config = dict(
    dataset='synthesized solo parts of chorales (CocoChorales)',
    gain_aug_db=10,
    noise_aug=0.002,
    input='log_mel',
    output_stride=4,
    weight_standardization=True,
    expansion=6,
    widths=[128, 160, 200, 248],
    momentum=0.95,
    final_lr_fraction=0.1,
    warmup_steps=240,
    weight_decay=0.04,
)
Rows from block 5 of a small audio frame classifier, named by matrix and row number. Rows with one number belong to one channel. Each number is 128 + 32 x the weight over its row's rms, rounded and kept within 0 to 255. All counts start at 0.
After each channel's rows are labels from the 100 clips, of 14848, where the channel reaches its highest value: "peak on" is the class under the peak. Only what is clearly more common there than usual is listed. The data: synthesized solo parts of chorales (CocoChorales).
# convs0: expand pointwise conv (model.blocks.5.convs.0.weight, 960x160x1, standardized in use), inputs 108-159
# convs2: project pointwise conv (model.blocks.5.convs.2.weight, 160x960x1, standardized in use, transposed), outputs 108-159

convs0.491 [ 69 161 147 132 146  67 126  45 177  99 127 130 168  74 124 134  89  84 143 122 139 124 173 115 149  45 168 144  73 117 169 124  99 183 188 142 181  92  72 154 173  90 117  93 169 166 168 153 124 170 150  55]
convs2.491 [132 159 114 170 131 127 205  53 164 122 139 149 124 156 187 135 117  36 132 141 120 185 104 146 117 154 120 110 131 151 144 150 136 118  81 103 114 162 109 137 146 105 118 124 192  85 132 116 203 184 111 129]
peak on: D#4

convs0.371 [ 22 130 141 137 136 151 150 100 156  82 178 178 167  89 176 140 119 151 129 140 169 124 159  86 117  94 151 117 132 146 128 154 132 127  90  79 135 215 165 134 154 164  52 158  59 171 131 119 136 123 146 138]
convs2.371 [ 94 159 124 129 167 121  34 209 184 163 145 162 117 131  90 131 167 126 131 115 146  78 113 202 140 110 118 202 132  99 155 119 139 134 111 131  93 159 104 118 142 159 143 129 143 154 109 109 116  97 107  99]
peak on: C4

convs0.218 [110 116  98 177 139 133 141 106  72 145 151 179 130 137 151 109 157 123 202 109 150 123 161 149 152  85 116 161 104 111 146 120 102 128 134 110 125 161 143 112 103  88 162  90 178 114 102 128 168 169 164  83]
convs2.218 [106 132 143  67 139 143 109 109 109  99 173  86 123  85 106 142  57 178 132 133  73  90  96 124 148 155  99 120 130  80 139 138 127 125  98 173 162 128 113 106 122 100 119 123 137  70 148 144  85  95 135 172]
peak on: F4

convs0.487 [112 168  66  96 203  91 136 133  70 124 156  99 173 150 103 110 183 152 124  86 135 140 186 126  82 108 139  94 148 159 132 133 146 123 108 130 107 151  97 141 113 152 132 134 101 140 103 154  50 104 115 111]
convs2.487 [167 127 125 195 183 141 172 117 153 148 134 106 118 123 165 124 146 150 123 120  66 141 116 175 121 135 133 174 124 158 162 116 138 134 154 153 118  86 125  98 123 184 155 159 204 143 133  77 112 113  99  90]
peak on: G#5

convs0.441 [134 130 158 129 146 170 129  96 140 150 129  99 119  95 146 161 123 185  89 128 116 176 145 129 102 136 121 161 106 182 160 148 161 125 109 147 170 188  82 111 137 142 173 115 132 172  96 125  90  49 135  67]
convs2.441 [ 89 156 135 127 189 104  96 178  98 110 169 176 100 111 171 139 151 157 155 145 133  97 149 228 190  81 117  90 122  99  93 120  95 177 162 153 102 128 125 131 142 109 108 116 151  89 129 134  85 160 175 108]
peak on: A4

convs0.640 [ 83 132 139 113 103 159 145 128  92 143 129 130 115 157 185 101 173 151 126 100 143 125 137 117 110  97 100 103 165 216 145 191 145  74 102 124 185 112 189 118  94 104  88 157 121 189 135 119  78 155 128 129]
convs2.640 [107 109 120  88 105 133 118 160 165 174 141 170  95 152  98 158 182 164 120 134 119 137 157 170 145 168 152  60 136  71 109  97 116 120 135 179 124 154  77 111 124 110 174 120 140  56 208 126 101 160 130 111]
peak on: silence

convs0.633 [100 151 122 139 144 144 172  99 134 191  60 100 136  72 153 168 131 184  88 132 144  95 112 105 159 132 132 117 135 158 122 149 132 123  82 137 139 114 133 137 121 116 182 138 198 143  68  95 115  46 143  62]
convs2.633 [122 133 102 131 165 152  77 135 137 179 153 129 121 125 174 137 167  36 152 134 177  76 141 192 105 141 120 144  95  43 143 139 126 127  81 124 125 139 118 129 100  91 152 151  87 100 140 152 149  81   3 193]
peak on: A4

convs0.552 [139  91 130 103 139 141 103 139 128 149  68 182  70 143 101 161 177 119 139 135 174  95 164 163 125 102 160  94  93 131  35 108  71 144 116 105 159 102 173  76 101 146 137 123 183 131 106 161 135 105 133 110]
convs2.552 [115 137 124 255  62 101  83  85 120 100 189 102  90 133 129 196  98 171  95 124  84  91 137 157 158 172 141  77 138 136 136  74 115 124  93 113 157 101 108 113 136 163 130 116 170 127 107 125  96 169 166 136]
peak on: C4

convs0.63 [ 96 106 145 113 152 123 128 134 194 113 103 173 105 143  94 135 128 182 135 127 114  98 127 122 187  86 175 121  97 146 126 165 194 128 124 117 123 133 110  91 106 148 132 144 126 109 112 104  94  98 165 157]
convs2.63 [143 149 128 189 136 121 159  71 116 148 128  73 129 125 179 138 154   0 132 118 130 126 167 200 134 157 119 100 137 102 124 100 122 134 126 136 143 134 126 150 134  69 150 110 133 168 143 137 159 123  90  91]
peak on: D#4

convs0.518 [147 112 114 180 124 111 147 177  73 124  81  93  90 118 115 161 150 137 149 116 158 171 114 153 110 128 146 134 118 139 192 121  82 136  96 189  94 142 151 125 106 141 136 124  70 126 117 157 181 101 116 168]
convs2.518 [116 115 128  68 140 125  56  92 136 104 127 125 143 148 144 100 135  76 125 119 116  23 149 135 160 129 129 182 129 112 117 127 126 148 129 102 136 138 133 122 158 119 136 138 207  74 141 109 132 123 128 125]
peak on: A#3

convs0.285 [113  74 166  83 114 116 122  93 124 165  78  93 131 141 109 111 211 184 113  83 138 151 195 124  79 123  97 146  95 120 124 111 124 152 146 168 136 203  91 167 166 130  99 130  89 112 155  90  79 160 129 132]
convs2.285 [157 132 120 151 145 137 197 158 138 151  76 139 118 152 126 181 146 127 119 107 169 131 127  96 145 114 168 123 126 147 106 133 135 198 169 160 135 141  97 144 147  79 116 126 143  65 134  89 136 138 126  64]
peak on: G#5

convs0.722 [181 159 176 105 140 126  68  68 140 177  79  94 149  56 139 107 117 128  71 127  96  97 174 110 172 181 162 131 134  84 127 175 105 155 128 119 180 135 132 132 153 132 150 139 124 127 121 124  69 123 137 149]
convs2.722 [170 153 131 132 100 109  74  25 178 159  93  84 131  98 138  88 126 103 129 143  98 155 183 151 133 162 154  75 125  79 123 135 127 156 120 134 141 137 143 151 112 146 138 103  94 141  82 133  53 117 134 147]
peak on: G5; E5

convs0.458 [125  87 121 126 112  95 146 168 151 122 189 113 109 140 157 118 112 131 147  92 132 184 167  91 176 118 118 168 146 128 181 129 129 136 177 171 174 116 108  43 104  79 108 156 139  99  95  97 108 114 145  91]
convs2.458 [ 77 114 104 141 174 141 123 135 158 147 192 153 152 126 144 156 108 214 163 128 117 114 117 165 143 155 184  46 141 121 163 152 150 106 107  99 143 133 152 109 124 117 142 142 142 123 143 168 172 148 102 133]
peak on: C#4

convs0.306 [127 125 139  69 111 161  82  43 132 102  95 163 112 110 160 144 141 113 131 138 118 108 155 115 141 150 138  57 135 220 176  80 182 136  86 147 113 172  95 124 151  83  62  94 123 110 117 139  94  69 161 151]
convs2.306 [146 129 136 167 153  83 181 176 137 145 146 153 120 141 126 165 165 238 140 128 147 132 100 161 145 120 128 255 124  79 112 146 127 115 207 133 128 106 116 135 104 148 180 163 135 101 130  99 153 149 136 115]
peak on: G#5; G#4

convs0.87 [179 113  89  72 183 137 105 129 146 140 114 117  70 130 172 103 185 115 112 129 127 118 163 138 186 160 159 100 160  90 173 152 122 124  75 205 147 108 114 152  70 168 127 153 129 111 117 159 180 137 125 137]
convs2.87 [153 142 113 166 202 114 122 142 111  69 136 179 134 123 172 106 108  71 134 111 101 172 167  79 144 172 139  45 127 153 139 121 129 138  99 143 122 132 136  94 128  87 137 100 115 154 144 116 161 158 148  90]
peak on: F4

convs0.431 [136 209 113 133 170 186 120 107 145 131 204  97 118 122 110 160  89 143 131 157 168 159 158 134 155 149  94 139 122 168 113  96  79 137 106 159 134 161 142  74 126 205 165 159 111 164 122  92 108 106  78 125]
convs2.431 [186 123 108 130 137 102 127 152 122 115 156 187 125  76 182 141 177 162 140 118 100  86 135 163 160 107 143 153 128 109 123 152 137 124 172 142 133 153 124 144 107  33 119  96 153  79 185 157  79 118 179 107]
peak on: D5

convs0.447 [107 126 139 147 112  73 128 153 140 118 182 135  90 110 122 135 101  93 122 127 143  92 130 135 112 139 182 189 103 102 181 193  69 117  74 156 138 177  86  81 141 194 128 134 139 145 103  95 130 107 169  57]
convs2.447 [111 139 151  88 118 144 109  46 135 150 113 128 130 102 159 156 131 217 125 120 122 124 168  43 128 133 120   0 148 109  95  62 140 154 135 136 113 113 114 130 120  37  90 159  83 106 110 150  83 115 117 174]
peak on: C#4

convs0.209 [141  92 110 157 168 148 163 161 101  99 120  93 182 143 163 163 132 138 110 100 138 179 144 149 160  89 112 124 134 172  34 116 158 146 104 101 117 130 169 164  95  81 156  94 114 105 148  96 156  93 156  57]
convs2.209 [ 54 128 119 129  92 128 190  84 136 170 199 169 135 134 110  84 113  52 124 122 103 118 142  83  97 124 113 137 117 139 171 123 133 140 142 140 131 111 121 110 142 117 144 105 151  99 167 125 128 143 170 150]
peak on: A4

convs0.70 [154 133 132 113 155 126 118 107 172 104 162 117 162 133  81 106 119 101  92 191 143 159 118 161 133  70 183 120 154 146 102 100  98 140 126 156 149 194 138  75 125 127 164 146 152 124  92  77 114 127 102 116]
convs2.70 [129 146 170 148 148 154 149 107 180 168 201 150 128 158 141  83  63 100 132 107 123 165 109 118 158 105  92 151 145  56 110  96 128  95 158 124  79 143  89 135 153 214 166 152 176 138  64 137  77 126  90 128]
peak on: D5

convs0.609 [149 152 130 112 165  76 104  72 119 171 143 142 127 124 156 125 197 127  99 115 142 149 133  83 159 118 144 158  80 113 102 139 154 134 101 141 168 206 139  91 112 145 144  79 130 153 160 125 111 129  72 127]
convs2.609 [153 119 139  68 191  75 139 117  85 169 149 121 128 123 149  88 220 119 113 122 121 124  85  62 129  97 139 119 122 163 129  92 142 189  78 144 131 141 145 118 129 158 132 100  97 144 135 103 165 101  76 139]
peak on: E5

convs0.510 [122  79  88  95 125 106 174  45 139 121 111 115 103 154 145 141  98 121  96 110 124 121 112 156 120 200 141 122 118  89 131 117 138 127 127 198 167 170 182 142 163 182 125 107 149 127 154 134 156  87 140 168]
convs2.510 [ 70 121  89  43 114 138 103 113 140  92 109  90 132 121  84 225  91 173 147  91 115 133  91 138 151 145  88 126 116 100 141 153  81  98  86 169  76 126 135 126 141 138  76 164 145 180 110 120  94 184 183 174]
peak on: C4

convs0.656 [110 164 171  80 146 137  96  81  97 123 116 133 170 117 212  91 134 163 122 123  85 111 150 126 132 137 113 128 133 172 115 142 100  91 115 111 197 142 190 116 136 167 143 150 147  98 125 113 182 102  84  77]
convs2.656 [ 82 145 136  62 116 106  71 105 150 127  86 115 128 137 150 166  61 125 103 150 158 163 180 188 121 149 138 113 146  38 121 115 144 128 137 147 143 132 143 143 127 101 137 162  70 140 130 122 110 130 147 141]
peak on: E5

convs0.146 [ 51 145 140 141 135 139 161 112 112 142 130  80  95 144 149 144 106 133 148  99 130  96 137 191 100 178 109 188 161 129 152 140 176 162 103 134 212 152 113 126  99 147 150 161 114  79 130 163 154 122 111 107]
convs2.146 [131  50 143 123 139 128 102 112 200  26 109 121 160 160 102 154 110 184 104 153 102 130 129 171 115 152 122  73 169 144  92  65 172 109 114 102 104  94 151 128 162 140 169  87 107 141 128 131  60 102  62 140]
peak on: G5

convs0.745 [151  84 150 167 119  89  84 108 112 144 100  97 138  67 149 141 112 100 101 171  62 157 108  93 147  96 148 128  85  93 116 154 103 213 108 165 168  66 129 134 132  77 193 139 120 128 107 150 126 131 154  94]
convs2.745 [ 42 174 112  56 157 155 137 118 141 124 175 121 119 144 143 165 104 214 132 113 174  93 149 213 101 135 101  77 136 113 103 111 134  78 186 103 131 126 121 138 104 227 102 135 145 116 150 115 100 186 131 116]
peak on: G5

convs0.67 [122 180 191  93 164 137 119  90 125 124  88 130 145 138 107  77 137 106 121  78 173 108 143 167 122 164 200 116 127 100 116  74 120  75  83 140 102 157 129 142 105 105 152 128  79 141 115 144  80 114  88 148]
convs2.67 [172 107 109  93 127 145 127  84 122  85 115 102 173 139 107 135 140 152 140  99 164 185  79  94 143 169 151  84 141  78 147 131 125 134 111 113 124  78 117 153 127 169 133 116 102 178 124 179 172 136 111  97]
peak on: F4; F#4

convs0.460 [ 89 152 112 168  96 107 131 178 174 134  94  83 128 208 101 131 130 141 185 104 167  64 110 141 112 140 146 166 105  48 196 119 134 171 137 146 132 133 173 166 103  99 154  91 160 112 195 157  88 106 115 156]
convs2.460 [ 82 200 104 102 103  72 167  91 135 113 129 140 128 108 103 189 183 127 134 128 100  61 113 169 187 151 131 126 138 166 162 105 120  96 107 112 132 125 142 127 127  72 128 118 178 187 184 164 101 147 148 116]
peak on: G5

convs0.246 [126 142 145 143 122 151 151 108 163 122 118 118 104 167 196 133 172 183 125 113  94 165 163  82 196 100  90 107 164 116 135 125 189 138 133 113 102 155 125 126 187  50 120 149 114 171 142  68  68 111  99 110]
convs2.246 [ 94 104 132 110 190  88 115 129 125  80 104 103 121 115 111 127 159 186 117 129 147 189 125 139 157 130 139 138  89 144 139 120 125  94 121 129 140 161  92 173 128 131 163 145  50 121 134 101 113 137  93  87]
peak on: A#3; B3

convs0.225 [114  52 125 150 135  54 100 135  82 149 146 177 171 137 175 170 153 121 128 175 105 100 214 124  74 145 149 117 111 118  48 156 114 107 132 153 155 154 127 146 192  84 117 129 117 212 179 117 127 145 129 158]
convs2.225 [125 169 140 172  84 125 162  84 144  81 167 112 163 103 172 122  92 151 126  91 144 110 153 126 149 111 128 181 155 115 129 139 130 155  93 146  91 119 137 151 127 143 223 154  91 158  72 136  80 115 101  75]
peak on: F4

convs0.332 [117 117  96 124 167 192 118 151  77 180 168 126 248  87 115 109 169 120 142 127 151 134 117 122 142 142 159 134 156  89 125 146 121 151 164 144  90 127  96 164 127  89 105 126 118 142 131 133 105 128  98  69]
convs2.332 [163 120  91 172 178 154 183 123 125 131 139 163 131  72 155 139 161 107 119 106  78  88 147 191 185  99 153 126 142  62 138 135 126  94 104 138 170 103 113 120 175 124 133  23 123 160 145  63 148 163 164 109]
peak on: C#4

convs0.424 [122 146 139 121  80 105 135 117 104 129 202 138 139 155 163 115 149 156 129 143 156 148 139  48  98 145 127 102 143 133 150 156 139 168  84 143 150 139 140  90 110 123 160 107 115 150 109  99 154 155 104 162]
convs2.424 [ 72 138 114 133 157 149 168 136 113  89 137  95 129 127 107 208 164 154 133 108 140 181  95  65 129 131 145  51 115 160 121 117 155 130 110 119  93  97 122 142 153  77 116 148 117 186 145 123 152 205 123  94]
peak on: C#4; B3

convs0.130 [167 192 141 139 118  73 150 110 149 159  79  80 174 138 127 120 106 143  79 161 148 144 117  81 132 180 102 140 140 121 126 135 157  69 141 109 139  74 141 105 107 127 192 175  96 115 164  77 143 159  92  97]
convs2.130 [ 85 103 128 153 126  85 111 125  70 150 183 110 109 174 159  65 150 138  82 143 123 168 106 157 139  87 153 137  94 125 127 129 139 123 139 118 130 135  61 109 170 121  37 128 123 157 181 155 168 133  92 183]
peak on: C4; C#4

convs0.279 [109 156 118 102  87 142 100  68 102 176 109 123 121 154 154 125 153 167 154  83 150 118 141 129  75 108  92 130 117 157  86 151 165  89 179 150 169 108 118  90 187  83 108 147 122  94 179 123 115 142 156  75]
convs2.279 [128 107 124  93 139 107 102 153 167 121 172 152 125 131 160 113 153  90 129 123 123 124 141 108 147 117 168 150 125  59 160  95 128 166 110 141 105 121 104 143 100 174 178 163 133  76 102 133 112 115  90 132]
peak on: D5

convs0.128 [112 128 121 140 139  70 136 115 169 136 131 116 171 121 167 102 151 129 144  85 125 107 154 146 134 108 111  51 135 157 171 149 154 149 100 101 172 221 135 120  87 139 137 177 118 167 101 113  80 133 158 120]
convs2.128 [128  85 111 137 113 121  31 120 142 138 117 147 137 149 156  73 159 136 132  86 107  93 108  46 121 108 118  78 134 163 116 140 146 130 134  95  94 130 152 146 122 177 119 103 113 125  83 100 148 130 109 131]
peak on: D#4

convs0.144 [111  94 150 195 152  60  97 145 143 143 143  93 139 139 152 116 143 153 126 127 180 129 129 113 101 143 110  95 131 135 120 161 158 142  63 136 123 102 127 121 156 141 135 146 159  98 149 123 161 105 158 113]
convs2.144 [150 137 123  91 166 114 196 141 142 108 127 119 132 139 143 154 149 170 130 114  94 170 211 170 170 164 133 116 126 109 119 116 106 140 233 119 128 142 130 132 117 113 191 135 173 149 110 127 141 149 126  95]
peak on: D#4

convs0.258 [160 122 101 148 145 130  99  79 103 152 137 104 206  55 103  66 116 142 136  78 200 138 140 171 136 142 106 133 157 109 145 151 131  96 123 167  73 131 120  85 112 119 158 133 127 108 188 116 177 143  70  86]
convs2.258 [185 133 110 138 121 116  86 110 121 191 171 127 126  78 125 110  85 133 118 126 188 121  71 198 140 178 148  90 124 123 136 127 135 108  99 151 126 105 107 135 119 127 142 124 159  75 158 160 171 174  73  99]
peak on: A4

convs0.109 [143  87 125 186 104 176 146 171 165  77  94  93 134 180 109 169 118 130 140 125 160 136 174 160 135 143 129  96 148 157  74 111 132 146 130  96 142  43 142  99 146 113 133 109 158 156  54 135 135 178  98 100]
convs2.109 [116 123 113 146 123 135 138 133  86 142  73 160 154  80 153 116  59 137 116  88  98 108 147  94 146 109 114 159 140 124 104  87 163 156  99  82 142  94  68  50 120 126 110 149 100 174  89  49  94 187 159 104]
peak on: F4

convs0.211 [151 139  74 142  92 130 104 156 135 113 103 133 102 102  79 125  99 153 132 137  98 137 133 132 100  97 181 122 152 110 158  97 191  89 128 173 131 160 226 178 135 140 207 139 144 165 161 102  97 154 154 114]
convs2.211 [138 105 132 136 142 186 193 196 142 152 196  64 148 133 174 112 160 132 117 144 123 117 101  86 124  71 139  96 154  95 124 105 154 154 125  95 113  96 128 168 142 173 118 178 171 123 155 173  99 179 154 150]
peak on: A#3

convs0.227 [100 106 144 157 160 126 172 116 143  86  63 140 124  92 160 125 144  42 135 185 179 134 223  94 114  99  78 116 129 141 157 111  96 153 121 175  88 152 101 127  97 159 191 148 140 146  95 137 102 116 149  94]
convs2.227 [134 154 103  41 156 124  92 120 141 157 130  80  91 128 142 158 110 188 124 114  86 161  71 101 160 174 144  91 133 104 110  62 130 132 132 129 168 117 130 119 136  89 150 118 118  31 140  92 175 142 144  83]
peak on: silence

convs0.657 [104 184 188 152 106 100 144 207 138 116 122 128 109 123 179 108 111 128  96 150 155 150 149 169 164 133  97 181 156  79 100 159 102  83 143  66 139 160 163  89 134 188  83 100 140 109 107 126  89  89 119  92]
convs2.657 [117 118 140 207 168 122 178 185  90 121 112 105 123  95 139 171 119  79 105 144 234 167 136 110 123  90 110 139 148 139 142 114 131 100 135 103 169 128 115  87  88 146  78 133 133 136 143  98 149 131 149  97]
peak on: E5

convs0.134 [ 80 168  98 174 138 109 109 159 139 165 103 195 133  90 106 110 111  99 159 158 119 126 157  85 180 107 155  90 145 128 123 129  98 110  46 124 179 118 107  81 120  82  11 128 161 165  99  52 141 160 120 161]
convs2.134 [136 178  98  83 112 136 154 123 151 141 149 124 126 106 131 142 137 164 113 165 121 159 179 126 100 101 119  93 125 116 117 129 116 141  93 168 169 104  84 141 161 147  96 119 139 120 145  90 135  83 109 107]
peak on: C4

convs0.732 [130 125 144 143 159 126 104 117 138 154  73 146  87 158 113  83 135 152 190 120 123 134 125 144 195 204 124  81 111 108 119  83 142 193  88 185 122 124  90 153 135 130 112 123 109 111 114 143 133 188 124 115]
convs2.732 [159 121 128 228  60 124 145 150  88 127 135 138 146 114 123  20 129 174 137  76 128 131 159 179 126 134 165   7 152 108  82 148 154 168 123 130 122 103 102 104 139 117  90 140 116 147 115  98  88  98 114  70]
peak on: G5

convs0.402 [137 123  57  66 135 170  95 108  96 133 168 131 136 100 117 129 154 160 104  79 185  79 119 177  99 111  97 124 125 125 102 152 135 109 152  97 138 139 100 165 119 197 118 128 152  77  67 134 190 181 141  64]
convs2.402 [119 120 130  56 123 138 108 109 199 147 115 139 134  99 125 114 157  78 149 102 140  54  84 107 123 111 126  85 138 166  91 139 134 123 107 154  87 118 156 168 144 152 122 153 143 114 109 126 164 165 131 150]
peak on: G5

convs0.46 [150 152 153 164 127 169 140 134 132 108 119 112 106 115 136  62 172 102 120  89 144 123 115 181 224 131 141 115 125 111 154 158 126 125 114 154 170 114 118 131  66 101 162 173 187 150 165 107 101 188 171 144]
convs2.46 [206 142 134 178 119 142 109 174 185 111  99 141 126 161 144 125 126  81 115 141 156 150  75  39 172 145 131  89 111 139 147 126 104 131  88 128 166 102 103 135 170 158 119 108  87  52 143 147  96 117 152 131]
peak on: C4

convs0.494 [114 170 145 100  97 180 122  67 151 203  58 104 173 128 119 143 142  94 137 181 120 195 196 112 200 120 151 105 128 110 157  71 137 107  88 142 138  93  78  72  88 174 110  93 158 131 155 153 151 133 128  62]
convs2.494 [121 130 119 105  99 186 140  52  61 161 159 167 149 114 122 107 141 104 139 154  90 200 138  82 115 153 107  58 120  85 110  61 137 145 124 120 156 115 116 104 140  99 130 114 188  81 157 137 157 143 124 143]
peak on: A#3

convs0.112 [149  81 141 116 102  45 113 184 127  40 113 130 119  95 140 130 173  90 127 139 160 144  95 116 146 114 155 129 181  95 183  67 202  66 171 146 135 106 176 123 104 112 146  77 155 132 132 109 114 103 196 142]
convs2.112 [182 145 154 133 128 167 121  92 136 119 119 122  68 120  88 129 115 192 137 128  81 107  76 118 173 161 113 134 110 124  76 135 125 105 193 116 111 135 119  78 106  85 159  98 169 113 122  70  46 111 130 147]
peak on: A#3

convs0.604 [141 150 169  83 128 104 103 110 179 140 136  93 141  90 135  68  94 106 114 117 135 158 104 179 160 117 162 148 175 163 151 149 136 169  88 152 136 158 117 104 149 132 148 212 154 111 101 111 139  79 103  70]
convs2.604 [ 86 122  88 128 100 127 191 185 113 105 133  91 188 138 114 141  65  67 168 115 129 143 170 139 116 209 114 129 142  95 104 108 130  83 136 145 110 118 134 101 117 122 131  62  64 179 200 101 154 125 123 127]
peak on: E4

convs0.522 [ 94  81  79 157  80 109 145 144 107  67 155 100 133 162 165 162 121 128 108 117 167 130 113 103 127 146 176 150 179 130 110 186 128 126 138 125 105 127  56 131 134  85  37 123 188 117 110 148 186 108 137 111]
convs2.522 [135 178 139  78 122 109 142  59 121 122 157  92 141 119 106  80 167  90 119  88 128 182 155 157 123 115 116 165 136 145 108  98 138 126 142 141 123 143 121 138 145  98 171 144  49  93 221 141 124 168  58  94]
peak on: A#3

convs0.155 [ 99 162 153 170 159 161 106  96 169 145 159 167 135 112 135 140  76 121 110 122 159  98 125  88 174 137 133  62 150 101 141 111 151 122  85  79 159 130  83 134 123 150 191 175  87  93 189 140  52 148 134 132]
convs2.155 [162 116 125 180 104  98 211 184 101 125 183 117 136 113 158  81 155  42 136  95 147 124 184 153 131 147 142 106 125 111 118 156 111 135 127 162 148 111 150 132 146  69 100 131 183 162  77  60 174 117 128  94]
peak on: G5; E4

convs0.104 [122 136 203 127  91 130 120  91  51 163 134 165 103  97 197 174 152 137 111 144 111  88 105 126 103 196 140 148 160 151 110  93 115 129  92 167 113 115 162  56 139 115 106  52  97  98 134 143 112 145 151 123]
convs2.104 [160 133 138  86 111 133 131 107 136 148 145  88 137 123 102 139 139 177  99 157 155 115 116 113  86  91 123 128 135 188 127 133 128 124 226 102 121 121  90 136 139 115  80 190 144 203  91 122 125 135 148 129]
peak on: A4

convs0.725 [134 118 141 128  68 126 103 142 156 122 156 103  81 118 174 101 170 158  91 131 113 124 108 174 125 156 119  74 150 128 155 112 140 168 203 199  87  57 104 102 120 101 166 195 150  66 112 132 159 173 103 116]
convs2.725 [138 170 140 120 189 100  65 153 150 158 112 137 165 116 154  93 121 123 100 159 103 109 172  85 155 103 128 109 116 106 115 171 132 132 104 119 144 131  80 140 163 160 122 160  99 119 105 178 133 104 123 152]
peak on: E5

convs0.661 [ 77 118 159  83  96 144 127 102 107  98 133 105 129  80 150  99 159 169 133 148 136 118 131 110 108 104 108 141 117 121 175 155 121  56 122 118 130 153  97 148 143  92 184 133 112 128 169 148  94 135 103 128]
convs2.661 [123 170 167  75 134  98 106 169 150  94 105 143 143 196 132 167  92 171 137 123 138 165  88 130 100 133 116 181 135  81  65 140 112 115 104 117 138 122 132 131 132 130 141 122 161  87 138 165 100 121 162 169]
peak on: A4; F4

convs0.435 [ 77 187  93 189 150 125 152 120 183 115 202 108 112 116 125 125 189 120 107 146  70 199 105  96  80 111 152 156  85 141 113 102 127  99 113 115 108 122 133 138 120 126 128 102 207 135 142 111 104 120 148  83]
convs2.435 [157  82 119 124  71 116 172 150 213 185  93 130 101 148 115 227 160 170 138  96  89 147  76  77 111  77 113 142 137 116 165  94 121 116  92  89 129 114  89 133 123  76 138 114 180 184  93 116 114  98 183  75]
peak on: A#3

convs0.475 [105 135 122 140 113 116 106 142 146  97  79 140 189 112 110  23 128  60 132 139 102 117  71 130 131  94 130  56 102 167 131 128 146 126 146 123  95 135 174 208 158  70 130 133 118 192 127 199  73 168 136 116]
convs2.475 [106 167 110  76 130 167 138  64 173  86 128 109 119 137 132  28 119 109 143 162  96 112 131 132 167 124 120  92 100 128 116 151 117 132 128 118  99 123 149  68 159 103 147 139 133 192 187 192  88 141 136 184]
peak on: F4

convs0.74 [118 143 106  97 128 126 137 118 135 101  89 132 141 129 114  97 175 154 121 137 163  95  94 151 166 163 149  90 135 133 173 200 169 107 168 187 183 130 155  48  62 115 119  89 116 141 121 122 166 105  87  62]
convs2.74 [ 97 154 134  79 125 174 103 135 178  58  56 158 120 151 102 179 122 137 105 130 156 164  83 144 155 140 139  90 150 119 114 119 144 122  80 127 115 124 162 134  99 174 144 111  95 124 121 188 130 110 191  84]
peak on: D5